From a checkpoint of a small sound classifier: 26041 training examples.
Rows from block 7, named by matrix and row number. Rows with one number belong to one attention dimension. Each number is 128 + 32 x the weight over the matrix's rms, rounded and kept within 0 to 255. All counts start at 0. Numbers have three digits each.
# v: attention value (model.blocks.7.attn.v.weight, 256x256), inputs 128-255
# proj: attention output (model.blocks.7.attn.proj.weight, 256x256, transposed), outputs 128-255
v.41:102169127128124110081135124174122126088092150139101153083138122102127130193152066164139131179127129142141166097109141112136103155138171177148101122130098152094122143081153141133151123138127110158131147167121143104126097161134074098142145107154078108167139135174134135119095153136127098104137122096162145115139124101112134122140103148121152117118144099106122122083125154181114130124133
proj.41:105096109062128149124172148129105147148117085066124129126156132152141107113150183113038188152121059170135194073139090181167098158142136145097111095090142126148159102145149094158166106147158082114095138126137114124124133131049187100124165128125142087082089081097096124158134168110173166137087170088102122101154105081106138120089130113126131118141095140169205172118119145181100101110117
v.42:191226136093189128126121114111107143105169146181142134112112172125148187085107134102119166182101101171146194113087106113083151138119117111084122086053196171180184148187084174079177145125140108170133178094144096182126109112161157129105120167159168133119100076056122128141119165178112183093120105107115172136139171078087166069109079225069071069094091166151230176090111091141135112067142
proj.42:086113118129205106153113074129160107089159148146100117093069128132160166128000129121122062122124135118164156095090137100091148096089110086104173090083152198154131166149134133107200131110096109136151134060101130138088141120112138186095144171140130144167061166072190118172150133157139151167125080119084162118093145134148100131127133163070109110156070131176160174168112125161122068168105
v.43:135079161138133134136127144112085103101157120130145092126087120119137097141116120148122127116131109056118101136126132122136093156137121174109119165110093147140110146099096163129162141136138145154108140118089117129111118115156085124166149108153087154197114107153131132113105090138139152174155117156148137104164137086111138168177116138131148154112145156113054093120134111102122111147167
proj.43:143090078138100088166114192158161121156118105140112182166125132177137118125255144106086088149067126172134154130154110144107100107118138141173120094103080058149127152139091077120089122135136139116109157163120094085156110088134157116162192133071127095115126124148118170168118125104144183114084179167117158108134156135126173106093072085117143146122105121158152104089129109121145111154119
v.44:141155081066128168108168159081131089158146174099080110101121155165194126125107082115162155206084049067147152151197146106073115196125124168129154069151166079154116150210098167087141206150074113172133161130103074128063092185112104161197145152137117147126103070082071124123128142101123125133092129061126125121163159123043132122085101143071180176110135142142139170092068129095176114104160
proj.44:124092126129177088149124125156157154103136096097142124133093157141140120126009117123061122108088157129162188101071106147076121108078135093143143093114124181166155139173118105128116126104134105126123150099134080109085137112126146166054176158101156114127083140089123136198120143131164163151099105125087122081127136144190117142097128170059108116142080096182174175129087132153112078159076
v.45:207161126095132154111155167095113121132118165118149106096115142158162090103080127170168149173109124096176121123156152126082130162167079114145154161181117090164110127163081158162168111133118115135093114132092097125143072150132124098167116123155157156061122157094096151081067072075140156132151128116154145140164144191113122096169105151157181169085128136089095123124124148094184122145135
proj.45:111121104145156094118113123126172127102185133174098128119102129139135157132030137073098051150128077112130092155119083129115119104085127171136110080061101155169107201127139137120117124137131154145143175068138108108114185111105131116096172163107137121141124140129162126152159150162155187161105143178084145108151187136131159116075126100105138135159098136173159157163164117110118091176120
v.46:183223159104142129110120148136083117125155215198113067113103154098141134109047119164139203184098115143169158113125106061053154135133105100082092081162155144142151192116088156076190117158091159201123124076087100119119070119152139180168154103145132151123102112090135151151088146134120163120143107136141177093169179146084150066152058188094135178000131159146131162076098116171176150097132
proj.46:105138112118176099157125074136169126103168168194136089133092158151156113122000125079127044117111111131185137118120117111126154083090141136119173058077160162158151156119142164162202104127121123152159172049137088128115145121118132163062157174118148120156093165112162110132147140154193158129124135169077158084120154127171125134061135151101119108153070110159149149139140131104106090182114
v.47:103129083094113165163132173092088085154136160151135120152101135150094126155104109128177118106089144108082123124193153101131123109101129116182121093130165111135147146100143161114128146161108143158122131137122128195186143190130141130193121139121119116154163134156174079159113149075142120168127115107117161098135166156120073157141135125136158168117082129161131130111087146111186139078126
proj.47:135138158160169108092110139119134131072184148130114096155084154110173114126000101126106092106133124170158099121119150115102110108130145138110120100083166173142137136097149128121167129109097083125122115083139091133093130137081109148070137154126166149130096192112147148165145111154132175163119118194095160092112155131182125141086129121107070101158110128142121188154132110108142092128114
v.48:120174130135155129077113138169089156089134119129150104118107135057130107179148117144136129173135072100096140163097110097092106132107167145110091150138104119119070211152151136084133137109137174115160104109092116122157110104080117146127114159084133119103107064118154109105088126149065128119108135132150091092166109128107139140110110147161133141101088145171107126132105058183131141127128
proj.48:121075111082147160167094111141144110154090173174109126102118179151133127161063122194158146104062149183216140104167135115138127133093169089135121141104142135077171152149116163110085138127095112146188141079096091134158051159128146148136106083120137107099102141095160137148144149113144107126148157080109163188091137132112096123172160127123143120156119078173139163101095105171109105071098
v.49:110184110155119129161157184157150052187107176169086142125152141135119129097128149127112142085144164159125113085161160112143134112144146161119076111114152133137119088083114115127081075109098169204129128162157134137140103150117113180152166095115192099134173164154132148119143160154093117149115145126118162165090178122150089069140122111124155080130161159137136108101104094108144113113090
proj.49:134133098128152132116153114141117142122082106053162162111165113138084177160253124152165165134142100099118125137139151096124143123150103109138120172190126090070122106138070172124144158134146107087163115169101160135095111093157109110148103105140108156096132102171113117087156097094100096101144140147169135115104133123121091152150183140137147107111113157110111133115131124154138136120140
v.50:160136116121148169122150154105107109163172120075125123114113130154141139121105151167131174122084110125165116095160157112084127133161118109095135114147156092152150104131121125168151145117087106153135135102134124185116134163106099154144164114136136153127160169110127115105105127146187140154111093124164165114177136107136125149132158171044190138108127159152120153092082109061185108128174
proj.50:114131108132195110110125098123167093106128162206118098119118141131150137116000105084106029135124103146134131128119129113095132111060126154091154127086123179109106133131121132121150135140119163152141165060127107120115148107103099189078118187107157114116064171096146119157173124150136189151082121132086135079102167130112137130090110125110076124153043127149149171150134106148092088162088
v.51:119112164188129123207137132161179117157141131128148189141188125173132162079161159104099018098149147121134139130089110192132160082118140183153116087041153176173161121135111122129093113142129143110142115159158143182122220094121120127094124145128164129127155142112124143117168132163164100124149137175112124134077094101159084139080136110141100080212151111118162141198134086153089127164110
proj.51:136109154100114121153127157164066144112067152025141138152148125087136153144191103195173168069139131119064174107103105120138155156168123085134156168183123088107101110084188144141131138137103103116143095174109114143135117152137147081167126099133111195173153095179136150110133156071081074108143071082166161191111123115133123162208129168179139125109192137050092072133133146113154158089173
v.52:200103126093126179117126106084067084164204135088170063092079106182161130058117073146204162154125194076158118116166145094116084141161106116062190111127102139167069084155094171150177100123106089137050159158096165054102106166171098081204115133146086153066168109118111157100067103121149131145089103095135149175185144169108102103119157133062214148131103190099094068057115171104129122133182
proj.52:120064115170152093145111172098182139130115063109117142164092153124203109135247151089063101168102091105111131187103075131118106121138125143149140121142095066185079169129115080087104125104141079062065154132150096113139147140090111152163139175154132083173089117120095101153122101133129151159062156155107119032132155133144138114091114131084080108175113102172161146131140150114146110152146
v.53:081069106158100120144189154146169082158068145100133145155134089147165162091134119115129082073155102114149150062190156163200102056073131165148123094114160198151129138096098108104132134152138144216112107176146131121128121110131072176115128125157131139202154154149163096127162163164130106159107118106105170085110177113130070111140113125187154124089148123130147136153117084104104110137111
proj.53:142149118100114100114143109129104148122097128034165158130127098131112138149186190145105169131114098094081134134100125135124127141192117136137104122186124055130146114096132148143222169083162109068143120186112130128121151098130121130121125127121130144090119164148112126134147135086095117103125142115188152128138110101166114125137139080134159109105108146090142137111142158127101148120155
v.54:121132133132123179141157145088144102153139084123163143171131113150135093090137200116100146092091152168098141120186141126110172080139126173136103135124108128059116100159130099141138143160139154095094085149102144155174121159115093153109105143122122106190135145116162100119128143117185096162137150132133116071132073076109059066170160094119156127090150103147129147095085126147146136119123
proj.54:136163119120098173151129125135086169143097140058142108154152120124111142141213124133155185083193126137121138119156089103108121159168132110134141092149133142073187103089150130127111126137113122133145081166150140166161101158107128089113077084128126144099178145143106161118151131096046144089129101114136138173166091110167112140161110100164106142153168173094111081165162139137152188110093
v.55:105171132077170087117148114167149147105134077113142141098133190099159166168125098140102114165078099097185174111149111119119134153096140092148111030141208152126194183183193106143168113090160128132161154110094083141154146058092136180114161182107137185099114120127175104138135152123136123138114100091119161101145161111117174174085053226103081142125037203174091220119162161145113157122105
proj.55:126147134126193109118161109164158125128158146155118090133107158134148134103000111094105089102115128179157133100112161144112155129070127121066141095096140140146131146133152161127225122142101152181137140102150091113128151107120114162058152180140128112146106145060170126156165132165176172140112136096120162093162161125153130113077153140091124127098090131172176182115110138130074075117171
v.56:088101108096080159108091133141147071145171153167103116061117166141121108191096110161164081113148140070144117112151153131126114095132181061126156139142124100159123141088126131152136104172115110144110098121048172107135113147099113122162171126123063153179131116157198137154104159101110080154148119084128155145165189183179118179154128093101210175132084150148175124086100125071119089142132
proj.56:134161118192146105067156155124189138105142101110118140171139121078153072093205137092076116153088117154104109127160135131124123145158143200083088126157116155125117123175069121133119114146168123100060160154222121129146131135087115090124147134100161130104149136153078138134056120130128167131093196144102087035147097142093156089056129102093090146140135116161107163137171163084154151143145
v.57:046140123166035142149071129113149172158108061159174164133132090129139076152177150123137099075135168119117073198104152182126119098114203173133141204169074099074098132100154052086086120128185108031085095176160187113200130121084111069083091108070087089132180139144106187127166129102072097128098209167099072200099074173157123145125165061184108121200129066112127078135192096170063188128094
proj.57:133118124133086155146120151136107132175060110074151163135153109112087132126255165187156208092140152133146104122151143113133087159188145091151080155201123099091145136098090102129014157132134128100106092214139151135154109150130114079160081062192105098094142117157100104124093088112039091084163148105159108176099093121154111141164117090147145115128151110097080075098144104130202173090139
v.58:176146181134108149110094063110092102156116120152122164125106134156098109097127109120108132191133128107140128120111094108105148148147136160106120063179129132151163115153145126137105153120111161133126107149146142086117104100166126098132128104083144116134152093151054116112134110133125157099121163147141123100158132194085108141138149156125098155096138111155135149082150121114140124172126
proj.58:145130119120074130169144116089168119130127087111158105104078115160081145135186170123135140127139159137168095131119138106144175145173110089125128162199131113093078114153050156138102124092158107110132117171133126142098111127139179111145092101183086114116116144100133134124086075116126072091151093157158123138111050160134121117160115065078162040113083154126121100155113118209194141154082
v.59:097056177132080141051093112188116128089111083114120185092097110128063063147194115144131108137108118064118054159068104150159101099166197178162094139135033151155103142060194102169098125102165131089094131171062171050155188156066057086124124079099018134190161118212167182070153106109153064141121172147148130129179117172229114191160142085163167182180155071095060061129129176087063132218179
proj.59:154114138127043159101114171135122111196080138111121154147184088133107111107255172121122199140107112122116100166167141135132088178151152198114093188146100090092114097136086128134017119129175134117097119184163156163153127152164163089178106063109102075086159121178081133104094109098094124100142183119151106151131109116088150111146110093186165108147155131095107104094153143119149164102133
v.60:110108125211113112130102145108123112181177170091145094150134108114140153090150093137153168014149209134156104048046178156112104171127160130150113111060126162138075074159098115123098123135088164113091141136122184101110170169139124096179073109160100116149142173145102088162150129125106145183088128127124142178164081101145121088171255128100132087163176183143098059142122119126113126127080
proj.60:148129102156149099108138149118129156124084057140105193108139086155158116126255155136103126138137076110099131142157101106107112097154116101134072086202131087118096104078086130084102185118176077051079134200126115089107094110179109182178150158123145143085131104153078122123137102099106156109095166170154097053116101118152128130099132132120099145102102116087096138080135122129158170099125
v.61:146097168137140088081118106141152125096141080116101151127170104119060145121129132116078135143144144120119123134062108127159166154151140110124136092114079130121123118144107079173095124151151161099125148163124112083087136130110119138116073108085091113158104146139120145156152093128148122123120120173113116107138107126176119167113143121153074082159186118115165110131112158204096110130100
proj.61:142119121135120129105159108114086122159084115082169154118117080091129138131242120161149171142167121108101127123100140112131108173142096106092127159192122149085104069157097145144110123138129113094149096192150158143131076147191142140152090121110087145124127110166121107101107132111094101103137091107161126154136079140057098128173117115128154093145097166105078097120141124167150171125135
v.62:126112129164134128123140090121115065160134165109124118130116135179118092128150114124137158134184114100136141137130112146134166117164129112093114164099105098107059125123104117175127096141106166171091134148126164167137132146187112127155129099157117108152138082175125190048120107142155132149109143139114110126123118145118106109140147076142196097121152081105147075067096127076133103175154
proj.62:145080127109074147158130163099101148140072106068173144127143121108125132153255130133134166136091109107129140133167129111139111169199135124159125148157103066105116076137125102110048111100137093086112115169106154132139112154136144078196115090148120149112121120169108131099116077092104109091152143136154115168100081145088136128171113133135143119127157139102092091124131120153164152120123
v.63:197164130108130090066128156101108157098090193131146101097129137132137105105090148145090178154096086138115145167120094095084113203155071150167165138133092080176125171111119155120142148127167169151125086096088065112111105133148186116146122133140159114104049129112097112138105145122097179066107093107151168196152168152135116151131093114138141156093149139117136103078110083170136167082097
proj.63:116098113129141117158130161088121129144180169178136105137130101133131098149041108116114079160134157068159080112105120127136162072068114109162101107075137200182097209120165137099090173126093075140154160113130074121128130112168137169110143179091167132137130166137172135151117171148141128151164149174104122118157171127137109123106196170094110150140149055174112167167113101091111087156143
v.64:135180170095089129098137208140128170137113122109089124122116088152175084150144173130112173104148119138144086103140140156142047148091110159079105223114163063113148078131119062114118097122125156157125070154178103146112115179122156171197118134149106133133145190073081153066144090119133168140142102109131140171121118186099081160113090063078081133153140163095065121109062094134167092097088
proj.64:128101113091159104178170074151143115131111111099158122179162170129084109167112121162138108106137121160085130098143147156110177145154122074108113132095082158051122115177130141106202138145148087068113136132100110146116130133129137152121087100092101149105075102169183137194170136122093139105114139119132206102158098035101172113118176144108161070159064137109151170097154146151072108087147
v.65:087116119092126133153095119108142102162115146152104148128145110117146110146113113150118118143126189102095109158174109127109168106159151151192111140141133156175141156114122180121134177099148090181105096130099100135147096105135101125114137093091087115136115091146172169135108136117144044149132144152120071154138138141119085142107169102202174127099127088098136095150113127117152150114149
proj.65:126136152176131114127091198156123153092119142083149095143100139141163161135255132141108126124142106082123138152085070119159114125187091167122114111084088127183119136146160094137091104139128119118145123160139104107140147176180176103153123160151120125185151158137078124084114130136116127064093110150153134174102172160103175083119138116113142155171209138182097115151152106137145131114131
v.66:109089154153084120112097180131156155171098089154074105145210095221115071115207178080105074100153118095095091135137178201190055135085180188173092142118151109110130097088086102168079103095154161112129078127150130144101180159106077109093119145100111072167152149181101135099172098136091074174122174174108100132135097176189104182072170133160072091156231039129116074212100125066082149193067
proj.66:132144126142099077128114151110148130150094168128140139146080135128117132090255130176138148155149150140126138092146101113107085127139131142151090150157144103153105164112096114142000109137164139127082139147124147121130126123135128098108093086145111033127145122095069133120094093074138124095137161158129101091064130154102113152138077104147135139125150091149100117151180134146168121099133
v.67:138143101122103145085102198155154128141138178099141136142132121150170064091136114140133130176120113116177122080100155141107099109186161182192072152155103133117168128141075156161142125134116107136072133152128132214152172163169078159165141091113135120116181175083065125129082076170141112114120125105095120124116148168082133111117123170098146095119223163115094159133137153089178103172132
proj.67:071105120093151110159108100136092106120090067084150147165157197167097130192083106108104118132151079135068172163150126157170163167129113126109130122092111130080145115130197120129182122127119137195176123090120065119136135114083145163109138177069144092177079075105173151138213194174123146196145141130089159162130140090095139107119118118167111133151033125103149175134118094120096134094140
v.68:154089091164115101093117115169163087120113090135164112119088118125139122139147108135139120098113208160128182059129159153128118136124128103085142129132071155108121132131116081123100116092175157100105154174178130118105138128133103144129099094137157117099124155160140158115130167143087121154121134153129143080093100114115214067119170107116175080113130133112115113111124106105091132109121
proj.68:108141159138124176100142140150074137155193156148142175114149103215093164126215169108102145145138090110142115136112090161173124072149129158109089144136146024144140119113157143174114103134095134198144088167078110090134137140101123119071164190110189054122128096097079119130137111169164095160076139125153089179081123198146117111127126118139099174109095094136122114186165148122147120146162
v.69:163126113112089197144114141164159071137112126128076143114115143201117114089134073107123117146105127148167114064130161143120075126134163134140144137178164107122149146145108141195084077087125118152110167164131165210141176192083129052162158097116155096121191127113057173082071196083099101101066174129093131159157141105117137100061102150110219124173165121159255088136091159104177106158151
proj.69:064175184099135104121158092126099187168101133105156097120155155120112093157066101099114157151134097093102130084078151143133134158140103122110111145081092189104161061138168120123120149114097120152182131078115064142130098136139153148099112146135168114109079140116194090136176095128134190168132116117099115232098214143106115147171143102157092119086143126081063180137150095133076126094100
v.70:141131113123143157139129096104096119156112109111166121142125109098119137145123135145158179111080112125102180142181158129156145168164109116137185162154103124107118167130124164133146196102114090146133134120086128146141141154121152098130108090153112099099097162137154115117154133158134067145158120127124123135141160140156143132163174139180158193085149124108153112123114134124153143096126
proj.70:126148157164105162071075137147138154128207132148102149127108093158150114099093141074157097162145125118124103179112109143144145095135119132108069117185156122177137103180176099152146102159131173143139094146180129115154123117159112070124123183106146164126173135123081150080110121184163136120143095172134096136095112133128146103110101113080104161129139133119090131111189102085134131202177
v.71:117168101100146087149103104090118196095193111063113052097073193112135183142080035144161149166137136109140114129141067110134140158176108068153213103140137146131090157120131131114187147078150101082148153138103070031112152121138194136118151148130119207122124112124147107171121103138124130176114063105098155185178149145187141131147150128102112162105080160066120126125123171159104117119144
proj.71:114131148126164156106128125162139147110160116131119113138155123096146136156000119114163121105139099142139084141124143141155187126124111139105164116156093141091106067127157133121255135118102121111144111143111144156127144168155124124167114167120114233143098119165167107136164132178116135124144102144182195133163106092175139150140146137101144164165126165133128130125129158146088159136138
v.72:119126111148112139101105146132128121132116125109142182146100137078125143108129131174158091117125146137144141198124136098072155117140125085112070147084078078083154127132202107079098111130093162159130108127126174110216161105107122122102102090075109124154118113093139144168148190137125148131110107043145134123126106120111142036170136157090130114104132107134180113113150129145129122123130
proj.72:151099134098163144160107090129126115103204142109086096141111067155135118095065118157133141115150146098180056073114117077161135110114091143156177083130136149208116123170044174147095155105112081085135125096133131158112095179147115134099160072197130128187142149095133074085098081069114144144143150124135124119169154121169061106086130157120136098130183147137118115177115166183135104145094
v.73:123105125086113119153105053175102153089220082176148109073103148135160205201103074125119123225120179149170125135110099135114169150184141126135129054103116168148155143182123204164121105127085111158132201077121147125108120094117111107089152119121180144103120111081080119106149144120140129090107131076123121132130130121104228124172136233066116126096110128133097131100154149143089133128112
proj.73:138122159089157114155166118106105116096103145098119131123160159054110167146000093132126110092117117145086104135116159141144174140132107140109173143108120157062092087146184124145255114154109158143156104121104113168136147110137139141152130132133092193153117115163208096099139139139114131159130065111175191133165139135142115153162134103124163148145146145142111154157104133135103097144158
v.74:118087076140099128125161122154148074158091179096164150161130122197081151132133098158104100119140128116119132180131085158138168123163102150177128115138133165174142174128121126111103126104083151133116140145100145132187166153131153085132128103138218113136153091150051135135103138179103163138111158156099110115108121138124120081106156070191140103099196073126163124197165140069149077130148
proj.74:171134117105102095112097136128148114119174117158120113060139126076182149109143148072144186142124114120098131163141176102143096179150138148110131137185122124134110130152106094149086146085128152168153132092167153134129092062145063095106095138127095150117168143100128134104124112151210143151177157129140075158133160134180151186126094133119118133105111151134105115048102090142125189134075
v.75:097133109120153109107114166156145109128124068152081086106131126130168119098142118113181154095090161141099121172128166140135067122061155152101121168104089128124118135148128025099124101094170110121072084153168161154133122151110089158119136180104083130095097086092125108114152176144106145235125126113113141080159097087135136100106137135138127101173129120086154142143142130139103130094104
proj.75:130093111150113143132114131128123135161132131103178141145112116128092125130245147191132078146152106079151144073137050115127106104104107115176148089118132117177175155115098169094031128144101099093072156136118144130086129161155170095129111059176148057119168145164110169118086096068149096089103177118133090123097145172140079122110128142165140147090187108162135102163137141125103118169143
v.76:113088128122102146157115097141104159112101111144113134142131137104067118155127091134112105166141168124147116160116109084129133136151107075177143150096116174111102097077120167086141147136143162153126149126110104115138146116141162097109113082106089114108125082137179178147121171128062104131145126129114128165129113126124135097159133128147146132103124154099161120152126123140096116132120
proj.76:141148160088164173132139145137110118128162098108112089126147105156169129147000111150177181099118091102122093146135134118151140167143130147084174120116072101113088081146117089158229140116100085098140100121129116118143123185118145138158109117147093239178093142119171034064130078107140154111119101119158200130187115087126116131140165149099168130145185189119105111139094182164108089125131
v.77:146143089186172073101125182166147126162152118144141137138109132126125174117151117134095089099145148192114135100097107191133135115078126135070159130163135132101128131180120114122113123180128111115101128133141119136118096119146125143135136115101164088119090153127103133159109115183164157059108102141126095130122091101120183123143093127104099085113135148159084082095102102133089150086117
proj.77:121116121098121164106188091116100100144147149095136114128175135148073157136006154089170124183117100104123119185137169124185136141120117142114112128154115068095140125116176128132238131087078151177162084153113168142118155120080080116097094159111148181130170045171174123111144107131132056225142153090127119115159105156157103124117166116147132133110150145130147142130127202093130132202155
v.78:143146177180194111116127110105127147107165095147124107119158118119170112133136109134133142091105113120155151144137136102075111128101139138078161136101134114115140099152140156067132161140130113113084106106111080078148108089107135125098124174103125151097079124110133099147111160144107150148145116137140118154145116117110117128083144146096091126126051109140127102097182129163110168124108
proj.78:131127140102123173095115136145085125094118132130138097146115137071131158140000126119114102163158115139140097100102152141190166103106132139133119076135152137079126117155135147136199148133097153143187119108158132144094118098201148083149112108136136156169165121156178146109139128135126113082154067101171166139142149173117127085161129103138151100159201148184135112162095124141124130162083
v.79:144170114126096152142154117107125122180132106143121104127155108133153133160144164126173148102108172123115144178126169112140140150115063077076108109156128088133098082142109128102114080100097165178088130123163156182138128148095066130137152169089153161074115048063081096150150140119118176190088140108109113063149105151122118083160120188143119133096116128145189105144134196143129135150168
proj.79:139127105104143098124125143123120101118126163126178142130112142123129119125135152112100096149137099135107081115082158159117141104088112145151155115109155131141182167169144134137128141147131156143193104084117118175121104129181138123163101114125158104143131199187161134081087133162105056118149099109151164158126131160077112134097094053092138134153172108180104116150169126147127111131085
v.80:155142081122124078078141137088093147105109133129152134115127136102108119134113143160147183185160132102168116168121103095150123123185112152138104135190118125130125130160138154141145138042179160146092156122128104154141102093153168096132127120109078143126120159082083124051124114141141162132151127153138116153158111144141174112172106130106138135106161167146123116166132150167141160162106
proj.80:143127135126174140153115130165211122123125122127164129170113127135155148169079087101086133103098107152123173129097152165122172166125148072123138084135081190081141120138079108117142146142141101108126136150114098130111110131136150163136146169078136136129089112113143112124166147112095189091078112115131131113193113081127122094100144127128138125177062114088135113083107094164108136041120
v.81:142161135137184068127121120071111168103187154122112100119125172071165110131080072142136158148107115126138133137103089098092154218152142099147162087059187136124102124156099138079199149069110097110115158071090100088075162083168155150120132183160118167057095097099149153184140136128140149154150094099136112193182092141155152094133113166119126122127082165078133118103129142167113127126135
proj.81:132133137127174163153141101159141102118165083132107100137138135094139135128000100132117104098123100160126121158147116117129153121137124131094144094144094146102130103127189130108255150124122136153144087137133107119110085118147144167158139148133125224134103105140164110143134148139121137114123078120152189124166097088148148109138157140106172130139106171108125142128111151108107130152139
v.82:120159133130103058143144114121130134124135087157125156137144139084170141091117121131145085084172160145175123122044097114110121140104104100075129110092150125161152095168157077127121087152187146061132176089167121136122164093144144164147116181136120122125140103058157161163148140139085162164117123091165126169144160102124116156134090141083126075110100172141076148103119151192143180114091
proj.82:134118097062152133158203084138076126115109121097126166145150143128093151164000113141100125109099075150138132101138139150141157148109147144165194129086111138093157132123137141125241110136057127169139138135088127131097147163099134153120114105154114111121086106175182110139134155155098073148128112065126172111155082114105106159144145137167151118167114125167156169139092129104095093130135
v.83:164055136112128172126086186137114084130074138152131143141102108160063121114141106103127063128126098104077116075109134143098105084117106147166104169155077132113094162128185127105099158154134135139134077197100148131143141135100072144126136091104114092215161130201164144151102125099124121132099144111125155095135158107127136103071161120150141100165184063137150149139124128069119117136132
proj.83:108140155149084112106125102107130146126107143136118111122111101144134100116255156149125142157140152095124144134137097095108105104164115159139076148124151086206133132090106103116012131135142104119110139113121135109126140114132142080105116127172122060110145125109107103142117104112151098122145171176078066147070156175126104126119138135135124145097152104155119118168179144136180149155112
v.84:103141168141120150156163161127128132164127101180109142133161093183136171128126136092135148161128120138089109147151105149077127132087143158102108085108131138133143102147057145054107137130143153152138101107161153138110133145097126152142160138095190084137125123043067093121091137132060165111104156176097114128128125134104130104054124147135094092135167131139162152138135104127147181148171
proj.84:152097142137110115155131101135135081079100200099175137122108143069114096119082165194089094096146170181099142092119174137127145121117129118167163203097132133121131205130167113165095084183102144148139151078099120144131145120147118099149085097150109076067140142173180141116108172132165057076191110079107119156064109150111165111157117083123131124110117140171125121137098093153157121087108
v.85:078125138152046154140122129130205162145084113184161146155130102134115137160171171082088102079184084110097129171124162178126134123143127143173078105117089137094151104125106089149082088107127099110124140141179194140124120100099098072123085112085152082161147138192093103168155190160056127149080186197096083131094078172162178113087141107179090070186168096135151095197196148132092134149092
proj.85:139135144129100097122141158103112115149094171136141159140111112146119113108255161158122140158165159144134161118108122110127084133108147141142094157136171095176133152134099127143000145143152177137129141131133161140106130133150100112136099083138127063137182132122110134131102104078145106118132172102140079090088157167123098167154101113137108136121140087139094109147154122126171149137132
v.86:181138155151118127145136133135110145151127108139165139130114143150176149101139164080166175116052151184151097121107134140138086166090168054102120103180130111090125141155113092124097069145104141127106104135150144083151097117091138132115165181109126141132109087095092093110131107133120154149124093099153137090131129099117152121156086138125067124129094129125075176129104147116132135102130
proj.86:104118111041113110164193109108113094134085136115180170134135149102060109152126167140103063184136106152126167101121197169133149135119118153161156150104191111106180146132137156114151117112100132138164163096099159166123162124134124125155096071121119067079173138158177175127130149137114108163158165096110128132090142162124085114133125110160153083095099143178173152123123125123099130124081
v.87:138177133123120114137186165145151151168060152139137165099129103171147118094147157137103163123136139142124140076174117124131078123113149142090063144144196090151188064128129083149132126152129168153140098121155130169098107146106106134138089065163144135115160178149154162118103150102129164106136110129099125166157154123115098111134068107064150082094188165143095156122099133139167150188110
proj.87:153078120150154133156126143132190113136118119113134102168127141135121132159073118157110112125126105158133156125146167177141157138147144075154185111096070177075116157124119156113118130165133111119117165132089111148102114103145159207131129161118123099138090123126157152161184132140124178138109129091133154137125125097123167116122134146165142114161059100116181118136128134177126121083108
v.88:145129211090100138164113073090106199151159154081180084110104153081120104137113060140166154176100188138155118142094107119157113143135156082110137123128120095169145169156128108145173133103110160111092146136109123095135141138196161125163135134139101140104129113115069083132090073136082160150147078121146089190133122157118180171178120119133061186113103158105054118107155140106135150089140
proj.88:125148139091132156136096118149127142140146096128127133105181154110135131169000128082132111097119078135113111126148141140118165181109153145084146111153124162052117049159145123105255149122123115101156085092119123134133119086099139161130142163111128221117084127157164142131191149146109160140103072140162191121171104060163117146137139128095133110117070178120147168082090106110052124143137
v.89:168102070125123148129100070107086054149088168121104158134133153197114084126149115139134107145127170161159089120183098105113092083116147102122105106142089119126164166162138185176118132124056141121078157184086130115199121156106123129115185128129147120173117131137103126066080108132172113137132147093110121114149071118084179063143100175124171103103089093122187126134109151082167115147154
proj.89:118124154062112130102118145155099180110151110132144131113184155107168153117049094056139167164128074097122105133107150131174151139134117125117099143085125186123140118125099113139122104107142109163211108072119070176137132118137164126074117164109127097111154138075168134097173120150163162143142110158108118222128187152107103114139156123147134111131129175129125162127143073148104158130073
v.90:158110110150168129173164149103142112136119090127170150183145103083138120122142121085101119095115096111057131107193113163093116119081078128133102167117124123140118100142104090076111122159138125130143107106191152129117137142138089132122076171129171110118130153167138106187146146175081153145158120182098138065101111127098136123089112109113056108183115157126108151151138094070081159127105
proj.90:134124090143095132119145169123116111165103154165135143113111105133115122095255183168135140157131161162168141121155123110127073118095129123167121145163179112167128200095098136126000131128140134122103144154103149111102123140120096093129133090138123050114179155130081156129101126100144104114119190100113070109109151151140120136108114109142122115099104068123139082118153124119173114132119
v.91:124152129192148119109158197128152108147167115082135089134148074144145109083127186092145141101155081126105125092111153154120135151097135123121099194152097143056073114172116121107102151169113090086119125130176139154110138207152158156128108139168138089118116134114100078122133129109108141089133124085153132135123083047132134110110163106111114104176163129120122167154088132121095123122121
proj.91:146115107126121116106133102137089105139099183154155142108092121176136126129227165144128159157107166139142188119175114108126071111095149133144128142148148065171134186089123104150014081124159140193091124150114128089159098073100084117080141110096142036095127137114066160148116138116150115160116198139072054123082143196094132121120108117185098138074110098138152056127170134108150116161122
v.92:124080143170137115143158079083132149160143103080180116161148077115152150093126137088077089128166134151123187158154072159088179114173099106124152109080097180180124106197093116101116087139166134082139191127161089098114138112170203103128090147116182133094124116153108104183179131171155182117132143162083111179046101148115147122102125079148042088102120103083120117154240135150081141082095
proj.92:161152131151079135076139170119096153149174140136140147078144087092121157136176160093170187139094137133149091128129167154150080161116113164153133176191191080111115144087102128167087136114106115187125090168116170110127102137135051057124103121146105090085150123117084123096102132127165075176146171072145086112128110147124148146177149135130121158136167105125148078108113131075162127188127
v.93:092143128127096176081083140124096079116144105133108185129160125113051121169187212105103064070114135091053056109138136132125099122127152177185092159161077124059086099072165157173108126201156093166142115163127168136160095111052053105156132069079053101249169156194139191145125154069126072155122159110146138096159128155188131175134166079173136148162126074135153108105142099137119142141137
proj.93:106117126121114107135117143129161131134073162117122148147092107148162096086255111177102130167156152131155174131138082116151092113147130127154094130115116118221140193134074086114004112136142120072090164160111135094144156171133140102137124110179083076155143091100083126099080096053127118068104138152115115136096152137125112109130119134139139149121210113149114121172172149144173122132123